From a checkpoint of a small sound classifier: 1.18M parameters, 9300 steps.
Rows from block 14, named by matrix and row number. Rows with one number belong to one channel. Each number is 128 + 24 x the weight over its row's rms, rounded and kept within 0 to 255. All counts start at 0. Numbers have three digits each. After the name is the row's rms in percent of the matrix's.
# convs1: first pointwise conv (model.blocks.14.convs.1.weight, 208x208x1), inputs 0-103
# convs3: second pointwise conv (model.blocks.14.convs.3.weight, 208x208x1, transposed), outputs 0-103
convs1.87 099:134161060127145128143131137138112121060121161096162144112145147130130089103168111115098125178093133156145148141140138113112124160142131099123134142131111147133091152088115166178127127116115117158112138116116115125130174154118135167107129152125155164156061152107125106098160149119193104161149128142093106150117120
convs1.88 104:112146105135099130108160126125125121094135132140177121110155100115112101123143125120112139130114122154207072125112130116146110117170133103121106143113145149141160148118101122133114149111101137174102108084109099141116088092102129114108121086118147129125122115117136120111133109144112186136180121127128149093144127
convs1.89 107:108130128096135102116139148187139132110122152119160132126110102139175104120130174112157118093123123121087139094132116109138103144146101105084105136151101098144149120121132142195149072113087130160170102128127136103174177111171106113144083128156093116148152099146143141087110132136130112115125146158145145157160126
convs1.90 100:167107123098169136188128174109111117124126129150154151129161152121129153132108097123103151178152173122106109074109151151142113153128111120129142104127126131138123135158132128123117116113136088134118170127116120133162115131140141139122095143095124133102141133136173141112074116095081155133177099092147094135160135
convs1.91 106:171117121139084119152123108116123096062174172161124103134116138146113077121148146134145123151101094097110171137169147127138132071148125092151123156128123119100139119097123127133124165109137099131115137100110151131127118183125138132123123070133145117142124160106156152129157133137165126133131145139088172172119130
convs1.92 077:115151172160157141116133155116154103119150101106150114107077125164124126157092125163157128111110106099120180144102144125174129123130137125072134133114124168118129113163092151130107109128103106126086121117102137128119102125109118116130122128149095103129140139086117121131173142158127150123147104123096072135115102
convs1.93 114:127121139115090123081137162116108127131104115151101125084134130135151144129105169123139104114128098174172108120137133139144128116125132149098143114123148093123113109146117085125164124200131089158108152133144142139166087139124132126107131162093112168121154077158110150126106131104143140148128116133142118096149114
convs1.94 104:142123127135111128092132090159086140159140135123110165121112162150154174102103203135147114136110142181152162076103092139123075128143177146128125146146164112116118156117147147117140135153112133172127129123108109103159094184129142075111140105106149076136118125139156153126146119149094134137126135121116095123109150
convs1.95 094:116132124135118088101113091138143125090065107119162110128165119178142103112128147146127116127138104108121124130114149120076133131136126128132103132085103121125103177120125127145139128086123122110104123121136150091122154160080154102096160179117155128144116112133146151105103141146145125112147121109151141104178112
convs1.96 106:105114087143133114108101128129070133097112112123097122163144114161128115107106128147148124143115117159130140161156125137142129114122124145103138134122087175114194110144141111167106157109168172135117147072109129144148137138140114148073139117136125095158130109124136114132108125120115098135128131131136142129180164
convs1.97 101:130165130142134120138137187122114103159109141168099112161142122138124106123090111065172141122124126127155103131160122100095127122185143143144137077152120145169109117126149129125144121121141158118122113108146136202119155114171131136101148093158124159176104143134110143107111135112127137136094114111115133112117159
convs1.98 090:114136121114132109098120169110153129068156129071114109139108109147125137155114156168155077171125165103107127120082103141179127120124171116128129087122135171109135106122131150123107105125123159123102137138101134121181113162136128098134146136084098088134121138112072122147102153136148128135174124136117144120136093
convs1.99 091:099106099129133129132131096123122117147132110121130151140122103149161127112127111138122146140138086187103162095098144132159115140144122159120140125197107135214152131166130117145141147159112144146135111150131105045192151108127112131126110136156130140129128099103170126144155162109107107144116114161138094103089118
convs1.100 094:130077137117163082124111152138115112126092080126113159159130122128101120121126169114138068153127155143111135089162061194126122106112134142177116105102149144155170151155113116148098149141107132112109062153117120112132160090149134134128119145158124103117131187133097150140112159125132140131168124160108140106136138
convs1.101 101:106142161134122108062131117096110118114139127149140121116128076164143115095100136129121103143117100105150147100147137113147136086136140095110127103106116104164123132109125128176150089085103116165112112112077115151156110149121083125111151172089182134148168109112132129149163124135140116078092085129116147100111123
convs1.102 098:110110124107116121132127107159121124117117168112119181116129095088121092122140088138180078112127187101076139124160112125114112145092117115097123170059124140136108086160165138130113096093152140149139117131096127122127122156162160119144104120116130166116100133131118120138156111120118120137165117122138114139150143
convs1.103 096:159149168122118153070148136157145122112123090088158140106135122113148154155117120113168153140128095118129131129095090122111082111162144161145117150127149128110150091152126145145102101131143181110118144139137131108135087152114118109138102133093135107082137108167134110098100114133111131112148134121102141129147147
convs1.104 103:162105142142172081105144111110080134108093083148127116132126115158152146106124104114123127120174153154153125137126108093100147110127119136150186123125115136179203124105099131111121111095126143126082144105125129143121161106125154110127137099135135125169125093103172105143120112108127156110099091130129156145137120
convs1.105 106:091111140112168139147079136156140111094111140134090118084111102152119107135146104154107138135137118079104165117156141124141168066132090130105153165121120103154160094125101130133089134141137122081149106126145137140122158168064137090085146169144100152153125145145136145127123138092137126109128135120111082129122113
convs1.106 081:102129153119138126158116129125125149144102149140173148142145139116144090112106141125148100103094077122170144144124167116162157124076144107099097119075091127083158124135107146117128119135117098146110115137159121130140121124126103136145102100062085142161108111105129103118097160144116138123136132099142117122122148
convs1.107 087:135136097122128153084090143137144107137119111122104123117137105159120159102139145184136135116176148097155115105102154163114081101083099145133132144134132162144128086120139148124144117115133137105101161095135090148119145126062122120125125158125136069111103146161144111134139101137117119078142163121120123132105112
convs1.108 099:128109104124119131194089139076131107116117066103122116148184103125154120110129109165086144128133128119143153104141139147105083169119157130116150138136113119154132112106124105127122110066104143149125098135148114089164113145144139120107160138154136107142137120119148094135113109110128158124140153142096139117128147
convs1.109 097:119090075158111109108112117117128148124141122152102148166104138144156116137104106156136083145102108124108150134135119113117122120123126145113137176204087135166117150125122152117122159115129137095125124188138119130146113113125145126159143148164116133124114124099094134117131114123125120135141172145124106144145153
convs1.110 103:140144147139146115144086158112108136116156120173114128121133113099116097123156128131131111098115133123099143095098115120136128132161144096114123107126122121089113132110137124136153110135139074110125129133112124126135130052127127090113124057160164155134133143103106147121146126124197235180107150107108144156128113
convs1.111 096:119091135098110112148130059158119130138109146141151150140128125156157146153124149162158147123132111150151101080127144106098126153121165100114139132136123151151089104155115121129112123159154177190094119153151128140114084142124118084096137150105144128129111116137146126119132139124167114146158107151160127122147128
convs1.112 105:135109178113166087161129107132087155164143136131131177150171114089146154136174110132134146138171119131124170106112127111127113142162159114143113135168109178093113111123093134138138155096122106111117097129082117139141143097173151135123150164158126112142116133099104194108161133136160110163144091129142142139104140
convs1.113 107:124111164144108125153158153087088168121136126148147142163125099108124131146162101185109073146099147166109163095143141123136118126106119107137162128171087127121140104096179134100136137114163112140113167069143141141123110104128141151122128147133153141126159132095075105129139131072110125130116089129125163103153121
convs1.114 100:124151138137203095104132132138100140124079120112137180111092131165132171136144153168147141158153122160162152124108112126124154105140126109165092110159168102119109136096167160095154135151110117121111117115154110125127131128131148151142108129141074118119104149130132108186135134136100123144104099114103108161109109
convs1.115 117:112191099158102152114092160114103138085114113158115169161148139122105166105132183144162132123114112128116136138171123152111107125131120119209113159124141109137162155100129140140121189143100109138102124110102122179138157145127106157153112111124138102162111086148146149150101139121126102128133149089105150135123156
convs1.116 102:166126128137122176120116128144152133123187107106122176142148141155146139120131169161106115159070145093099129142152108150138123135114145141126160113135095139089172104119122159143141138117118097078135117121089142183098117134139114128118130145156119109159161140127145137149129118162085141146132133174142110156107126
convs1.117 099:188119081157161122130125151141151154105115137102147158114113146113118108151136150140099162139142107103161086116132150136129109158128137112131097133114088123081108147111119134107104130113107114128101131095114153133123108159145121109163113085094088088146160084153129130153142153113130141157111109104095137099124117
convs1.118 098:176100159122133139166147148091137122092110157116132119134095129109103142122086124129170100151151114085154151139123101112155106110117194149091099110138093138123158152095141157131093118163129117135158156109157144150122107123118129155131141130129110126135147123121161083099122165126154140124157134126123116141144085
convs1.119 102:129149116095151113166165127104094113126109114134081132117093110189097124131127172127169128160117115153125120107141104168161109117125160082109101129101130139111160112127142118156111104127136116146132117115148169155102124173131141140151129172104110157129125131143104108138153118133111088152130105154132194141151155
convs1.120 097:133094113170111145129128131139153094137132118121166136139111102166109131097108094111143113160111107073121129136129111104105093123061111099143113135140131129142171130177181104108163098099136161147132108105118111112094107100131120130126113162134120129123135111130124111147139133058126132110123116120112083114087135
convs1.121 103:127134162086130105108131145152136121114111094123157136105093135133140141104099119112096158188124152162116125128164120146114136200116142125162153111091207096149135090147151140116173175123116104106155150127092157130081134124127089095114181121182137147142118115134146146111108138148133152160133183158102137150106137
convs1.122 106:107111090135070133100129098122127152143075135131151141099124115144144128132149108120063135125102128158115127073089151123097141141101097134088116088094152140116087126173116113122143085123110151158110132152147139141137132119124143130172152154129094134149140166123154114139166137084120172151134127083160178081105120
convs1.123 096:090149120096093110137130130146124116145114158098165132106115131149127123066107071138117114136112112160123113137149104106134166131165163146118106091118174105140133124124133103157109138174154088120174135153101152094151128118112131148125122139156119107173114142087165089141116077096105130157166115142116159126105141
convs1.124 102:122088146127137134144117080130117128082116133107123140130196115107147121139130109143123126137106151103161107107123115140142099120100133110148100121133106105130127125138131128109142126102117151166112114171121163131079139126132134149175098143164141103165141146135132084108149100154163119131148139136102121114143126
convs1.125 093:155109129106139128146121127114101136134069142114114112159163129134171102112123092113144142144121147121137123147179126173105110123114172132147065110152118112152142139176159100134093134180112122145107147107131113143118130119134132133122165127156132133121134092169131142127147084131110194124101123106144118170144144
convs1.126 103:136129144096103123155086110147152123126155117130082146111139100129131163142169121116136157121153132114141137169127084151130108135117090172122115108089115158102121079077136130147114124122134149139099116161113150103183092131132120130134123122145125124142101132128148104168145117104139091126123170125125142191130099
convs1.127 093:160140152175126177156104178143110169116154115138101127139116085130192138127142142179160117140140087152130132125170118111108119107168125143112129123134144096086124165120157105145120152137113112097147115144106080120157129149106139115150154141125127135112146105058123056089103116129150133098084135117143132138160132
convs1.128 106:149127097147135111129148136113126131140138130147123134110140152130150127114129105162104156159109117124102103128157124117152145148132136142112124118116123106115106112114151115077119120166113114119148134121141133125125082141151116128107111154108082146089122110124103112168119116134169110156119161118140076126105165
convs1.129 095:150132125138069139158145121097125066061166177110146125125124168147101102162139146144092188142118090130136150126129153140122125191178116130121108150096117142131113145140143133175085161126139190137142132120101129145126139124119102145112094153117119122122140154161167088117133138111140144157132070087129172135131127
convs1.130 099:145102161127117080125145139105100157165114098119093096165122156108138107114131113122142109117156106125162077139101125122081145125161133129132121087114121153118145115052157159107122184135123146134116097130129125112155117152108138074144139105133113117159171101084143115129112134167093145139098132131100099157109145
convs1.131 086:156180123105159133147139115115111113096112113110089083156119136162152185126146116161128139163141102137149104133152137137157124103152130128081132143142071119095156124166143141122144155127132142152173160145141176110085087141104164128138170130075128131110128142131099113155156094090125143117167136092138132076141115
convs1.132 109:142130137142107136136128160133132104062136129130143127193120150106133108071149119160104115119136095178121100114122128104131129146120112150124145078155158056111125118094132127163097104119120098132119129106150140106153141147113112099109135096137128167100094123146137114126160129123171091146122163121117152122124129
convs1.133 109:123127118107121138163157133132103140104153128154141098099145109099162157123110107134201117127144148173113098135149101133134132123114156101160143155139097126118118128092099134151117123154137150107133152129089113165158147099113144146099126096131137116150135137133146108120154092101086157125132149136142121162118142
convs1.134 101:148120130122135106101133143120095078115136126132125063129131122087159120158125112142132109158125102120140135100128104131118108153137129099103123137155093146126119113144126148107110123108119133150107134147114100143175117180086110081061127099099138151140147150134138145099080079103158154141118150113107134103131167
convs1.135 099:102098125092116107084079119109130098181113068146132118145134096103133155106117117135104128131082116101110153075117117119109155127106150112106161131149119070114126091102159148103138125132086086098103137096114137124130144161117127156136102137147145111124088141115128139151172128142156093165098116096136116070127102
convs1.136 086:129122165123151138155136122131134122125115136157108097105109098161104142162120109113100111158140125147104144096119107144168098113138142144137131098177145128065130158150159137101138149111118161121137112171140138125103099118146096133133136124172104131122110138149157132175164153083106144122122100180118191126119116
convs1.137 097:080144087134123159129155149160109130103118098113150165109130153129114125120116097150167157152134130144128089171146135151143113109107152113121100121138088096145148133123169146146126111127118140145143087140110123131138153084132117112158071112160160136093148115116131145139136127136170108149129129107138137141130150
convs1.138 102:113131126103152148154108127089184157124146107131155141123128126144149136109116159130139121128136127122072111115150104124129155142143163133128137133158111135105113151141113135070169115163151062103147159144143130121135119092157136104095115147159119122090115144168100131152099161108100104126121088106133118144106183
convs1.139 094:107116106122168115117116095148102102115112104128173137170098113130134119153168130134147121113145143145098112106116126115129124067107135139104127147142127132109151142084111148152146104118124165149120082075159154133138170103108139125138093124128162159145105103104104172075134112146160196148082115133106153140107145
convs1.140 095:118122103098092132122142133165170148110129112129144193183113111144131105125108139134093129151102131102132165152127113157150084120143120105120177142168088087132111115154073123123127124113150123104152118157119121155141130135131157167141155132112176142161143137119141093125124124142100144146145149090115115112099134
convs1.141 090:138161148120158134132161102141154146158130152130159130140113140145086141113139184135109151151089196154106141145158097132104136138081116146147136144107120129105112121165122132136102092103149130134078143108095150145127140099072107109125149154149147088120126152165121134133139110130085091160108132132109188168113118
convs1.142 096:061158116112115123159158127133111161115098145085158112172115116125106120102159122139104112133145123149138109131125148127092127158126095145118093199125158098169128089119089100141109130075125150123117092141158167163111122114134161153122136125106138168155108147147106119109102115151118150132134133131135196119111100
convs1.143 091:098131124130156121106146110142129134117097116141082134159142094133116109117110145128111138150126146085117100151127119123173098112161172129156179099155138144111164139130120113146132147110105100136125111131166102088143075108129126158106176097113120127064113169129108098110156164122144128137151122133092137097124110
convs1.144 103:157108140132107132142099130132135152142107167125135174151161134171125114134105171127109158121061135094150143162125158120116105152163148141118121125130154083136106104153134149151096150083135132098139123134128139084171127131122159182174105155112105096142147109145108127151174117129119113137150108108122150138078167
convs1.145 098:119142182156158109140178140122134114089099121135136135154115096132129140102121152107116158124114132150140120104159121108139124204123095127120078142120168136134148123168136162111091135109114144133130115103123138077096115136125124132124122115120161121132133142099112083131145124100104129165123097150152146135128130
convs1.146 101:104116142157133102135130142137173118136124102109137130129122143118125137141104159110139135101123139148147095120102136150138090114128114144064141115093133147135141091124088134140111123141075119101116140144145126138139131149156145148079124129107136141094111153110116123129122131121137131127107096231141115104143125
convs1.147 101:149135127091140112106169154157093135140158114120126136126130109108127142096142137085141086131148159115134156140125141111100117102142200115150142181116112168121063112099142132128117142154180145130128115137119129119156124138156113142136136140143147144152149116156113152080144092140072131160159079152133148172135134
convs1.148 105:130130128154130125130147148126119122091150151128152158112114098121104108139102168131134113121097107162176148191137139126133115129157132111120113138094140111143122128156130169091117087139120138130142126130168129129131104074119066128084101124113174070081129192131105101114174152162138113147122110121135118156126129
convs1.149 101:117111135118150154082135106125117077141189114150092160158113153113151138141133105129090167158109144140097136117128117147116102136123139124115118153081179097137112137127124150124131154120135127166122115134143145101150099134121109111137127114150125150125121153108143142110124069192144169150129115125143089130120149
convs1.150 097:150121160133135118117125101134122094093103131146211154144105152126099133122140119106116126162130123095130121148101111151122145125146165125122158121117129135120105118136102123120177169134134181119102118145121105174172122107112144144160146146122143150118148132150135115147118117170086125148106119133184110161092120
convs3.87 113:130091129136114149133149109115108135157159104098121148127126131136137062186154150127133108115153213113161133177111120133152136137122111113095135138126145124119115147086184102138149161153155144112155122161148101172107109132157114139143126083135138133126158139128123134146141121155160113139115053168096107136118135
convs3.88 101:122147132141127108100100149109104141151121099107120136099147119129037109142097140122099120141101161094091126111133095112136075121129184079127133133103090137147132100103109181130104142122130109103115125141083134174144082134074158107135130148151117093099147160167090100129122160103123181164145141103128112137110122
convs3.89 099:107165124121162087117138153115095092130098153088168112103128130168146107051109141151113149141111135141078101101146129080100150109125159097126142118140173146135138129111099099117109082125135095111136123133118147150137079146126172141155155123151138133125158148109153132108119158127146163165079173159143137138092110
convs3.90 104:141147102103156155114104128171089133152184140154123135139145078138111134119165157147170186138120148126152117078127148122064126151165133099133161154126135105142130125076126131097125123116122108152136126104119132160165151126083107101096133137166082142130126158148171151119133156147160150114149179113145138121125098
convs3.91 098:153116145147139143114134146138106135158086128105116158115086144139126141105098110145097092117112178109112148167088111105156147130148151147120140164110168136120129132107139129155111174116142098122090131150106168087139090121133095108113121153126121124127132108108116117151081160156143121095115080087106130145112114
convs3.92 091:128119140104131116100140137130130098120155133143183184130143174114166114145126085117070159168122163152119113129147121198105097163084078117161156137117126111106141158113135118086120174090127128126120151097127143121088149133128144128135100112139137142110119163122161114145138133115147130164121115135072165108138074
convs3.93 094:154105135152113113153092139098112104127155117143173137108130111115106154107114123110120123092131113112110115158106113116079149137139138118065126136138157111130126116106145102097103119119103093159144142155120075153084123102083157173125119147117126097136107121106136160126119108113148076128129112157165142133146124
convs3.94 102:128101127097106116175148136162162103151146105113140123119140162107127128159177108142132102154211123071153165138106144131153112144129105096125102080121148114118103129125144168122128116126124126105095117100132151128144111142163142121154130137141119135093138140137151108119119154115099125133138084150124137155142139
convs3.95 084:118141127148066136173136081113120145167105129165156125159117110156163107081126098111095154112148116157137112109121097137085083109160066113113135157122140092129154122113075133104116124125122078105115128113129095170132156110112103146122124125101128141135146138148128134131154132160130150150131124138182146138112127
convs3.96 104:122121139162103105151122151224075110146173118125129103117142122123141111127124086131146096147129139122082124098132130105133136125127115141146126148098168122126115130134128110147097118140118085149105124119115135097161135125189095101138123110129177124143097109148124106162119156133135079112104119153130156136108116
convs3.97 115:189163134138112150122135099132098148130080137125131102142128120149158129125145129126134140129149135145161155141116091111148159135126121108066111104114091168126150138131131119146138134092110105152124176102153136079156132130120117122071148162137114185134137098114158155163094151103178165117138138097162150157124100
convs3.98 093:096198128162115114084124186167167125156109143128102135141130122146127157132101135102118086108133129141159113144118093146169118153135136100144188103131124128134134130112151170131117146106119084123169136127111125126145133139114127129134130108112096124126103130111102116109115150114062143145161117133139154141152155
convs3.99 118:107118161086107113114118108113081094142100131149126113147139143177110139144121115138126112139141099133143127104114104125123134153129119110135132111123168114132115112132130155139120130121127113131182130127170141126131146185104088084107150140111141137140127125122096139124153129141177102104091113169122109143155096
convs3.100 091:134116095159098100068105083146129150087167166121111148087157136122152131146136112120125182131084133150172120127143083134119115122120127141147166130154157114108141115159132126114116151121169096177113120094101149156111147156100112187101127119133161106140186104135143148149187167118111124145123128165133103107152153
convs3.101 105:108093083164142122136169145137162103149110172137123135121103137158147144073095150146136103134118074093149138138129106179146156115123096108165164129117150092119129108120143124094161123121137161099155151152121085137117106109072166139146124081134142091153171110127126144099171124115111113141140154178120089140124158
convs3.102 101:103154153139132117127123133121105159162136124142148113115133142109108130121099110137150103159145111171076106113089101137111139055126174105108141119122161108128110150137169125129124145118137106105091133116162145113082125089062143110127118118094111100164118132121119125132133106114115111154122095193135104126124072
convs3.103 091:195187165144117168140174135119127127133121101124127102146155121136129153148115138128170081095170171143126125110169184163106107121112137113100110121128145109134085102119100117105126124125109103131118145118104093092142127135142121120116106134169110101167116139140139147137145120115126179149122164132171120142107149
convs3.104 096:124111101120166164125096055114088130150151101154133089118128077122131127162220152144123133120085091135100138170128195156118124174116104138086132103137164125159108129126146108094161131144153095120130143109100116147108114122154127180116114144172104124117105114100139144090148110118133129154126132100150146113124104
convs3.105 107:146137123119064103108123110154106136158142106120073117104127110135090144194111130099132110114121125132144130119142157141131112115127156117135090078161124148119114112165175103137138149170176144117155131123134126127123108148199162127098142097158159160125128111125156153141114100101115099085141107101117131147118121
convs3.106 107:121124102140128100095174114124139107153135125124059170106124108161120108126112107120094118143104126159091125150124129089132119139149056135171110144104092085137129085129080131111084133136146125134137108082084114099098114168159127106105099119130108137152129125116182114096140113107138128173161136144141105192150111
convs3.107 102:125123119131131123113138151129127166106083133112169127155151125105091142118153121132134158134136139128109106119142113118093118139148175125132154150135123135148118145123162134136116117130142091157162136110117123114184109141088169122129152152121120135086131114135122185137145143132130146150157118140136124082089139
convs3.108 108:124114105130135106087097119143108168106111141126122135097143125124131115199125132136125139115093147135117145147103092124128160131102067130121113132138184178135166123171101139152131174119138112150115189114121115136131123133133129147126131149124170144108140135131127121134133149091137114114124141110089142137119099
convs3.109 091:133147138108122110124095142113167104116126130120120085144143162143136102151104120130106134110114156121113110138123099140093145138124115143101128073098078114117114120129115091112134108126114136128112086142131126114084105104146087109125151117086122103172120139090085116129134121125160069093130142132168130122099111
convs3.110 103:165167123130158104141109071148177098109096167111087147120115100145133118109153106137125099166120128133144158111099102099153124152137085125163137172097074129126136183139102106106131157105142108104148160120111152113149079113126127136129098123164120146135107132097165108131116105113140127099119120151132147157139189
convs3.111 091:157112147125117129119145178137135129156141155134126124098099189078117125159095119109102088115148125088163160124116113152089130109138093128141141121110081110130134145134150126143119105135106099168155144124108129128125152117132134136104103130105132152141149204110135151140135100131101161122167138195138116105100105
convs3.112 103:097139143122084123139139148103158123148149151135115137140149120136105143137131135122150131131178120088102138138127147129103141129142108155086097128119138119115140104167076091171107119098123094153090106133108117090116131117177127095160149093141149166114121117135145080126075151123115158119110088096139071160155116
convs3.113 109:160130118112122111166140118133113117120141108096130132093161127098112135110122191131180155103150158104063125148163081106105146153135101145147102082145121116138088115100129152124110125096156146119150147146150195212110106150129175114149133167132068155167137131085126137094115167112144141102133134124104127170144167
convs3.114 106:137101121148097143115126176073131082089119162109115169137196145099120128122148163143163134134124134152112111109180158107114137148134132111119129123118156134127130095180120109141108113120116185164110083135122136134133176130154157090124168132162129094156156119136149084121161140133132129151126136173105144119166138
convs3.115 098:119111120109133095114107138137168136117138111148134143168097103168119140138122093100117129096124116140135116121143113145086116145141101123121141104114085124144105135126155131105121098098145108145068131121135182135105127157197102190081119109089123074115128103120121100121072135110087144100119100114148123143119152
convs3.116 106:149100149174143117133148110138151205161197149154125138161153175139128114155169104148102094094096148134091125115081148119096124122141089130107150131160114128117154129094130121132140091159132133075112142155103155130139120139131158138080151132138145113086101158140139109145134166157090112098112172135076131155089126
convs3.117 129:151120105128097144084159090126100136107153135125113162076134092119104132121125125112113151173126144108107118135149091117075167135126095093147105127141117170139145086100107138136089125138129068141085146145093137110143145125124138118176157136168103152088116148127182104137126151119116152118178133100131114118151078
convs3.118 103:132135145141162142148127122133098143116099131105157196118115126117140145143142095123117162110079125119152108094148143173157093085101127138147137158129153159134125127143135132152117124141158112131089148132143154197139122116112120138154149114138124148110135079103106146157143100096067145106166150107065135096129163
convs3.119 092:112114136114121126102126109175112116120147162131109124140145123129113140151119151129137106148142117194123131122097105100120144102136130108099121127216115147106127120103141152158143137151137084140175123151123151140163141123118145139136125120085145139124147079136110178133135152157167138137197112096130141114131128
convs3.120 098:100162108118145130095144110085118147106135131094119161107119160138112117107166164146122130093114152106095155162132112112118098128092147152089093101124133171137160108112125117104054124123112157111152147121153110153120095115101179154139128104128145112126096159114116137121125132109132130096140111078150128126124105
convs3.121 102:151132097127103130165111102061150117165094138107146106149137079137134146095140145142108085122116109126091126127099107101096129139111158146119148100152102095102113118149133146082132166128123098095140125127133168149080115135164110131150177127137122130142144127141159139130127153122120128155130119110132121111103090
convs3.122 109:160096119097124115134132093152081157129128160130155152115139071132161101107120068135097101087124126139132136125098168119131131071110124149131143099125092108116119092099125121156118119141138134121118097133109149130095121081160107101136079102143170171103128137136150124066147128117123185149195097149130147158123115
convs3.123 100:119132132116095102182112099141103181119132128125142159115126087137154122133120091136092084064112190073104098099199097141152161116132123152123112094149110099149133104091135121110102134131120131129114124100152154162122120133153122116091090100162119122139159109147146109147093131113176120129142141106154110148123111
convs3.124 099:113123094148113113109120140141099175126145155159138109103131103125131115152097115132124138146127116097161090111122142140110125132112124161127137155193145160142092096098110132122108104148125101133112136129137087066092165141154106140091126109122086131133164100130123110183137153124151146152107103096115143135115117
convs3.125 099:146136135115165151151125123120126073169142148140156124120145121110091144100123140127080136134150162172116123132184142093137126162121145121157144126108122131103123152075121135166131151123111149155113135146131118141118127102119147158143166096126124100140102093135119123099125126137139116130100147155108137115122134
convs3.126 115:138120137132115130085134185115125110123135137140188083174123144120142125168127171109131143123157092178134122065101088109121132147137156136163093119153122141107125164166151133156142117112110180132159139140106123111137159147131098129131169083127098122161145146172113140151128129154156131158087191137104152116140136
convs3.127 097:143163139080165153119105160128132146100123131173135156142133130179091151151147144162142120094187148147152104158149107147109100127152147172112136103126101140163143124140162121187136149107147102125154143144117149083104151121099167111153082117138144139144128097154111150102151152126135124120163150171173153108131156
convs3.128 097:095121121128124127113155112136044084150161107117092122103100101128121125160128143108068141140161175110131164092145117112132120105134148151106135101118087138126128128100087089163125100102144129146151144158120100112133126135140154159091113124098145069096136109092126133143160152119121099126135155152137134122084100
convs3.129 099:137098142140102134127111100154141123076145134168167123114154133135099112193132142125135132116101145174178109144110090138140155138138075129135108149112127147136142106133140122140087186091115142121133104138143121146172179142097091102162149159129110139134183121138116119103122117124154115144090125155158145163123145
convs3.130 121:094112142118108127126123109085128175155135121122110068131116104133130133134125165097180128153120141164152118125131125128090131101117154094137122141166178133143101133127107133147111147118129097170120125133139153056116115130175145120098100127129156124127128130178115093121136087119147103116100119150130124145141114
convs3.131 089:084103083136140089121156161098155133123177129142085165096147043109139088123118136151089147105094109098113158143133186096162098130132125134090154157141097127123155162134078163082102149124136104141144135095153154111151108144097117151098146108148090168107106118119120089158149143132126137127139135120119158084126132
convs3.132 111:132173118132112107140127126097118106113134111133127119141120148120130093164124151130103156135146082121123099138140146105166102139117114107138164128112153131107088134118145137118135114147148119138077148140120125116130147124184117106050138091090073134111084131148117107107158129131161140089101083111119143117134158
convs3.133 097:123115113171110126142117085130102128116150156100133116100108156161135120118173151151108084101165120153112139139127146152121140096119169164137083127154131093140096147110146141092120161115108166162145102097148139175151083148149155119133162119158113159138128146121122140072127109157143147142154113136139142099130097
convs3.134 099:088067125115125125109156107147082134131201115107145123125120115107089177082102135110079176077141167114143123113120123092116125106111096137109112123126146097115125121118144131131161111131102160114180154140133076123133118169100103131066132119111114117143139151137118116135171139117156145145124142171138140140118111
convs3.135 104:128113138094118123124131163098153146134161086122133134154111120157120136145139150105118140085133080132151126137126147109130148118125108100136155143115163110128155136080134122135136132063129142122091133154152150119140099174120152136149152119133100126112144128144142103133149137102174170134133105085139147088155094
convs3.136 093:160104138093139130111136105124143119169149168110149146100093085143121110106150155130141094119110168120119117127172161165129128136135129104111135140085128093108134123125117183092132159127129147125174089146146163095128160105122106139075072119127127084144142125117177109112134114129149148134144165133112147129088149
convs3.137 098:162118118080121130093098104062145149112150132129139149167128130105166098122090167088107106148136118164125168149118145119116156090129116126121141146105095146135109145139119123130154090136136131147141104123126082110118108128063131118162175121137115149095127160134149121101146125133101157131138119176123158135115100
convs3.138 101:102160138080130106110109099056136161079110167132142131115117192148138143081104110126132178133064111110126125119119110130142094143136125132090131157152106158119136136073128103133130100131126056132139097135141142086108149147131142136114121125165140158129115177163138111129145156135143123171121110108123110139094095
convs3.139 098:087109107133112080151126148145141145176147120195155166189130126128139144123102151157103166139151164147079131154117120073136110155128100132106128161112116138122157145089127098149124116122136126161107120115133103113128142120108130142093153101100120120102160095124117122151143137118127115139123134117138108133161156
convs3.140 097:132141133167120114108168102180149153129098127139107149084119133101144144157134117142143151140127132095182148099105149129116123168129115118103143146117093151138137118100144116149181090089137135083122148140135126100142128131127144110132168154130147133107131154130129144138147135136130095139102148133150110124124114
convs3.141 086:133118126123123127108118100084151120129071171144102172116153121119132117150094154109126115122148087137094153111083111128122167105149136095137161156143147134084144151108149160141142157119120127123159131127112125155113118143131127150164122133108136186129135142132115094090122164128134115145113116133138166142136168
convs3.142 090:094137151142117119136129129101127132109107114106136144151118165112100108145167149128135136130146140124118179133143108083127114104126142145124142120152164125129122087093107159127146153112094124137114123127121134167116079143079134151173119169089147168134142164143128090132097095139121122128120163123123100151121140
convs3.143 102:153096134103128139121090077073134164041140138110118145158171087120136116129147154103128129093149129148153110123118101128157099104088129129127105092142157158116128114085128145129107115114124139177123154126128142105130181128136066115133120150135138141144149122134137136188101119155147159135131134158101130141148114
convs3.144 107:132144144061131129144137083113142098113127126118111104078127126121148120088118087104100167136132105151160126152142111116101132159106123152124120114139144094127123130105090150105116083160089126104117107124144139124115116155138135142172107109072079127114152085117138141097127146130095128136158150143113096132135113
convs3.145 095:112090092120117122145133125096116110130163137136151149086117113124136108132111112104118103091088109153183142160106150137125160087134115123130150161150103137103088113111157135164138119112125139158168122129106162123135140142131190101089091109114094146120091115147121107122116131144124140080112120147143124131166145
convs3.146 118:158147141139135135125129121165167152038119158121117167077121098134136145130153085137086162123100117160145100108142081116114144150131121089150106105123107164123121113122133107131098117124143130155146092095142133128164131146149107147173137147107144078157159123135142109152165129121141133176117140134117130147121136
convs3.147 101:135118120141149140107146080085173110112095153121066048109172118140109143133067138113139122123126116134114111155104135187142109166139147116134116145098120118132132103095121138118121162124121151155113128108113122116090124152151129097121096114139114131155144106136151112173185110114079134144133161163147152118112167
convs3.148 106:112142137126105194095068137169166114130113157128182073149128109173122131129114112125078163158121123137107108152116145150115141131134131157123161163125134124127123103090148090110139096155098137155172136100098135179165131136110143163111132105133151104136137171102100128080131134104167101122200143149147123145115137
convs3.149 097:131150136164120115118121141135127139117147116138102114120116158121126110117134167136138108132145169095132122157174095127107096100103124120109113167152118087126129097175173123103132170155104117133177139096099126142118150107163153156158108141096120114126129134129114135154140107127115111136127123147144099116136089
convs3.150 115:108138141157125146152131125093095098146083130137139142100155140155121146167119133132162124175093075147097134128173161138139139154118097125187123112125136157131138142132123144115121130142120143128141134162101119151125122144091196109121135090143102155139098072085139135104135114133110127131173110143188118138127170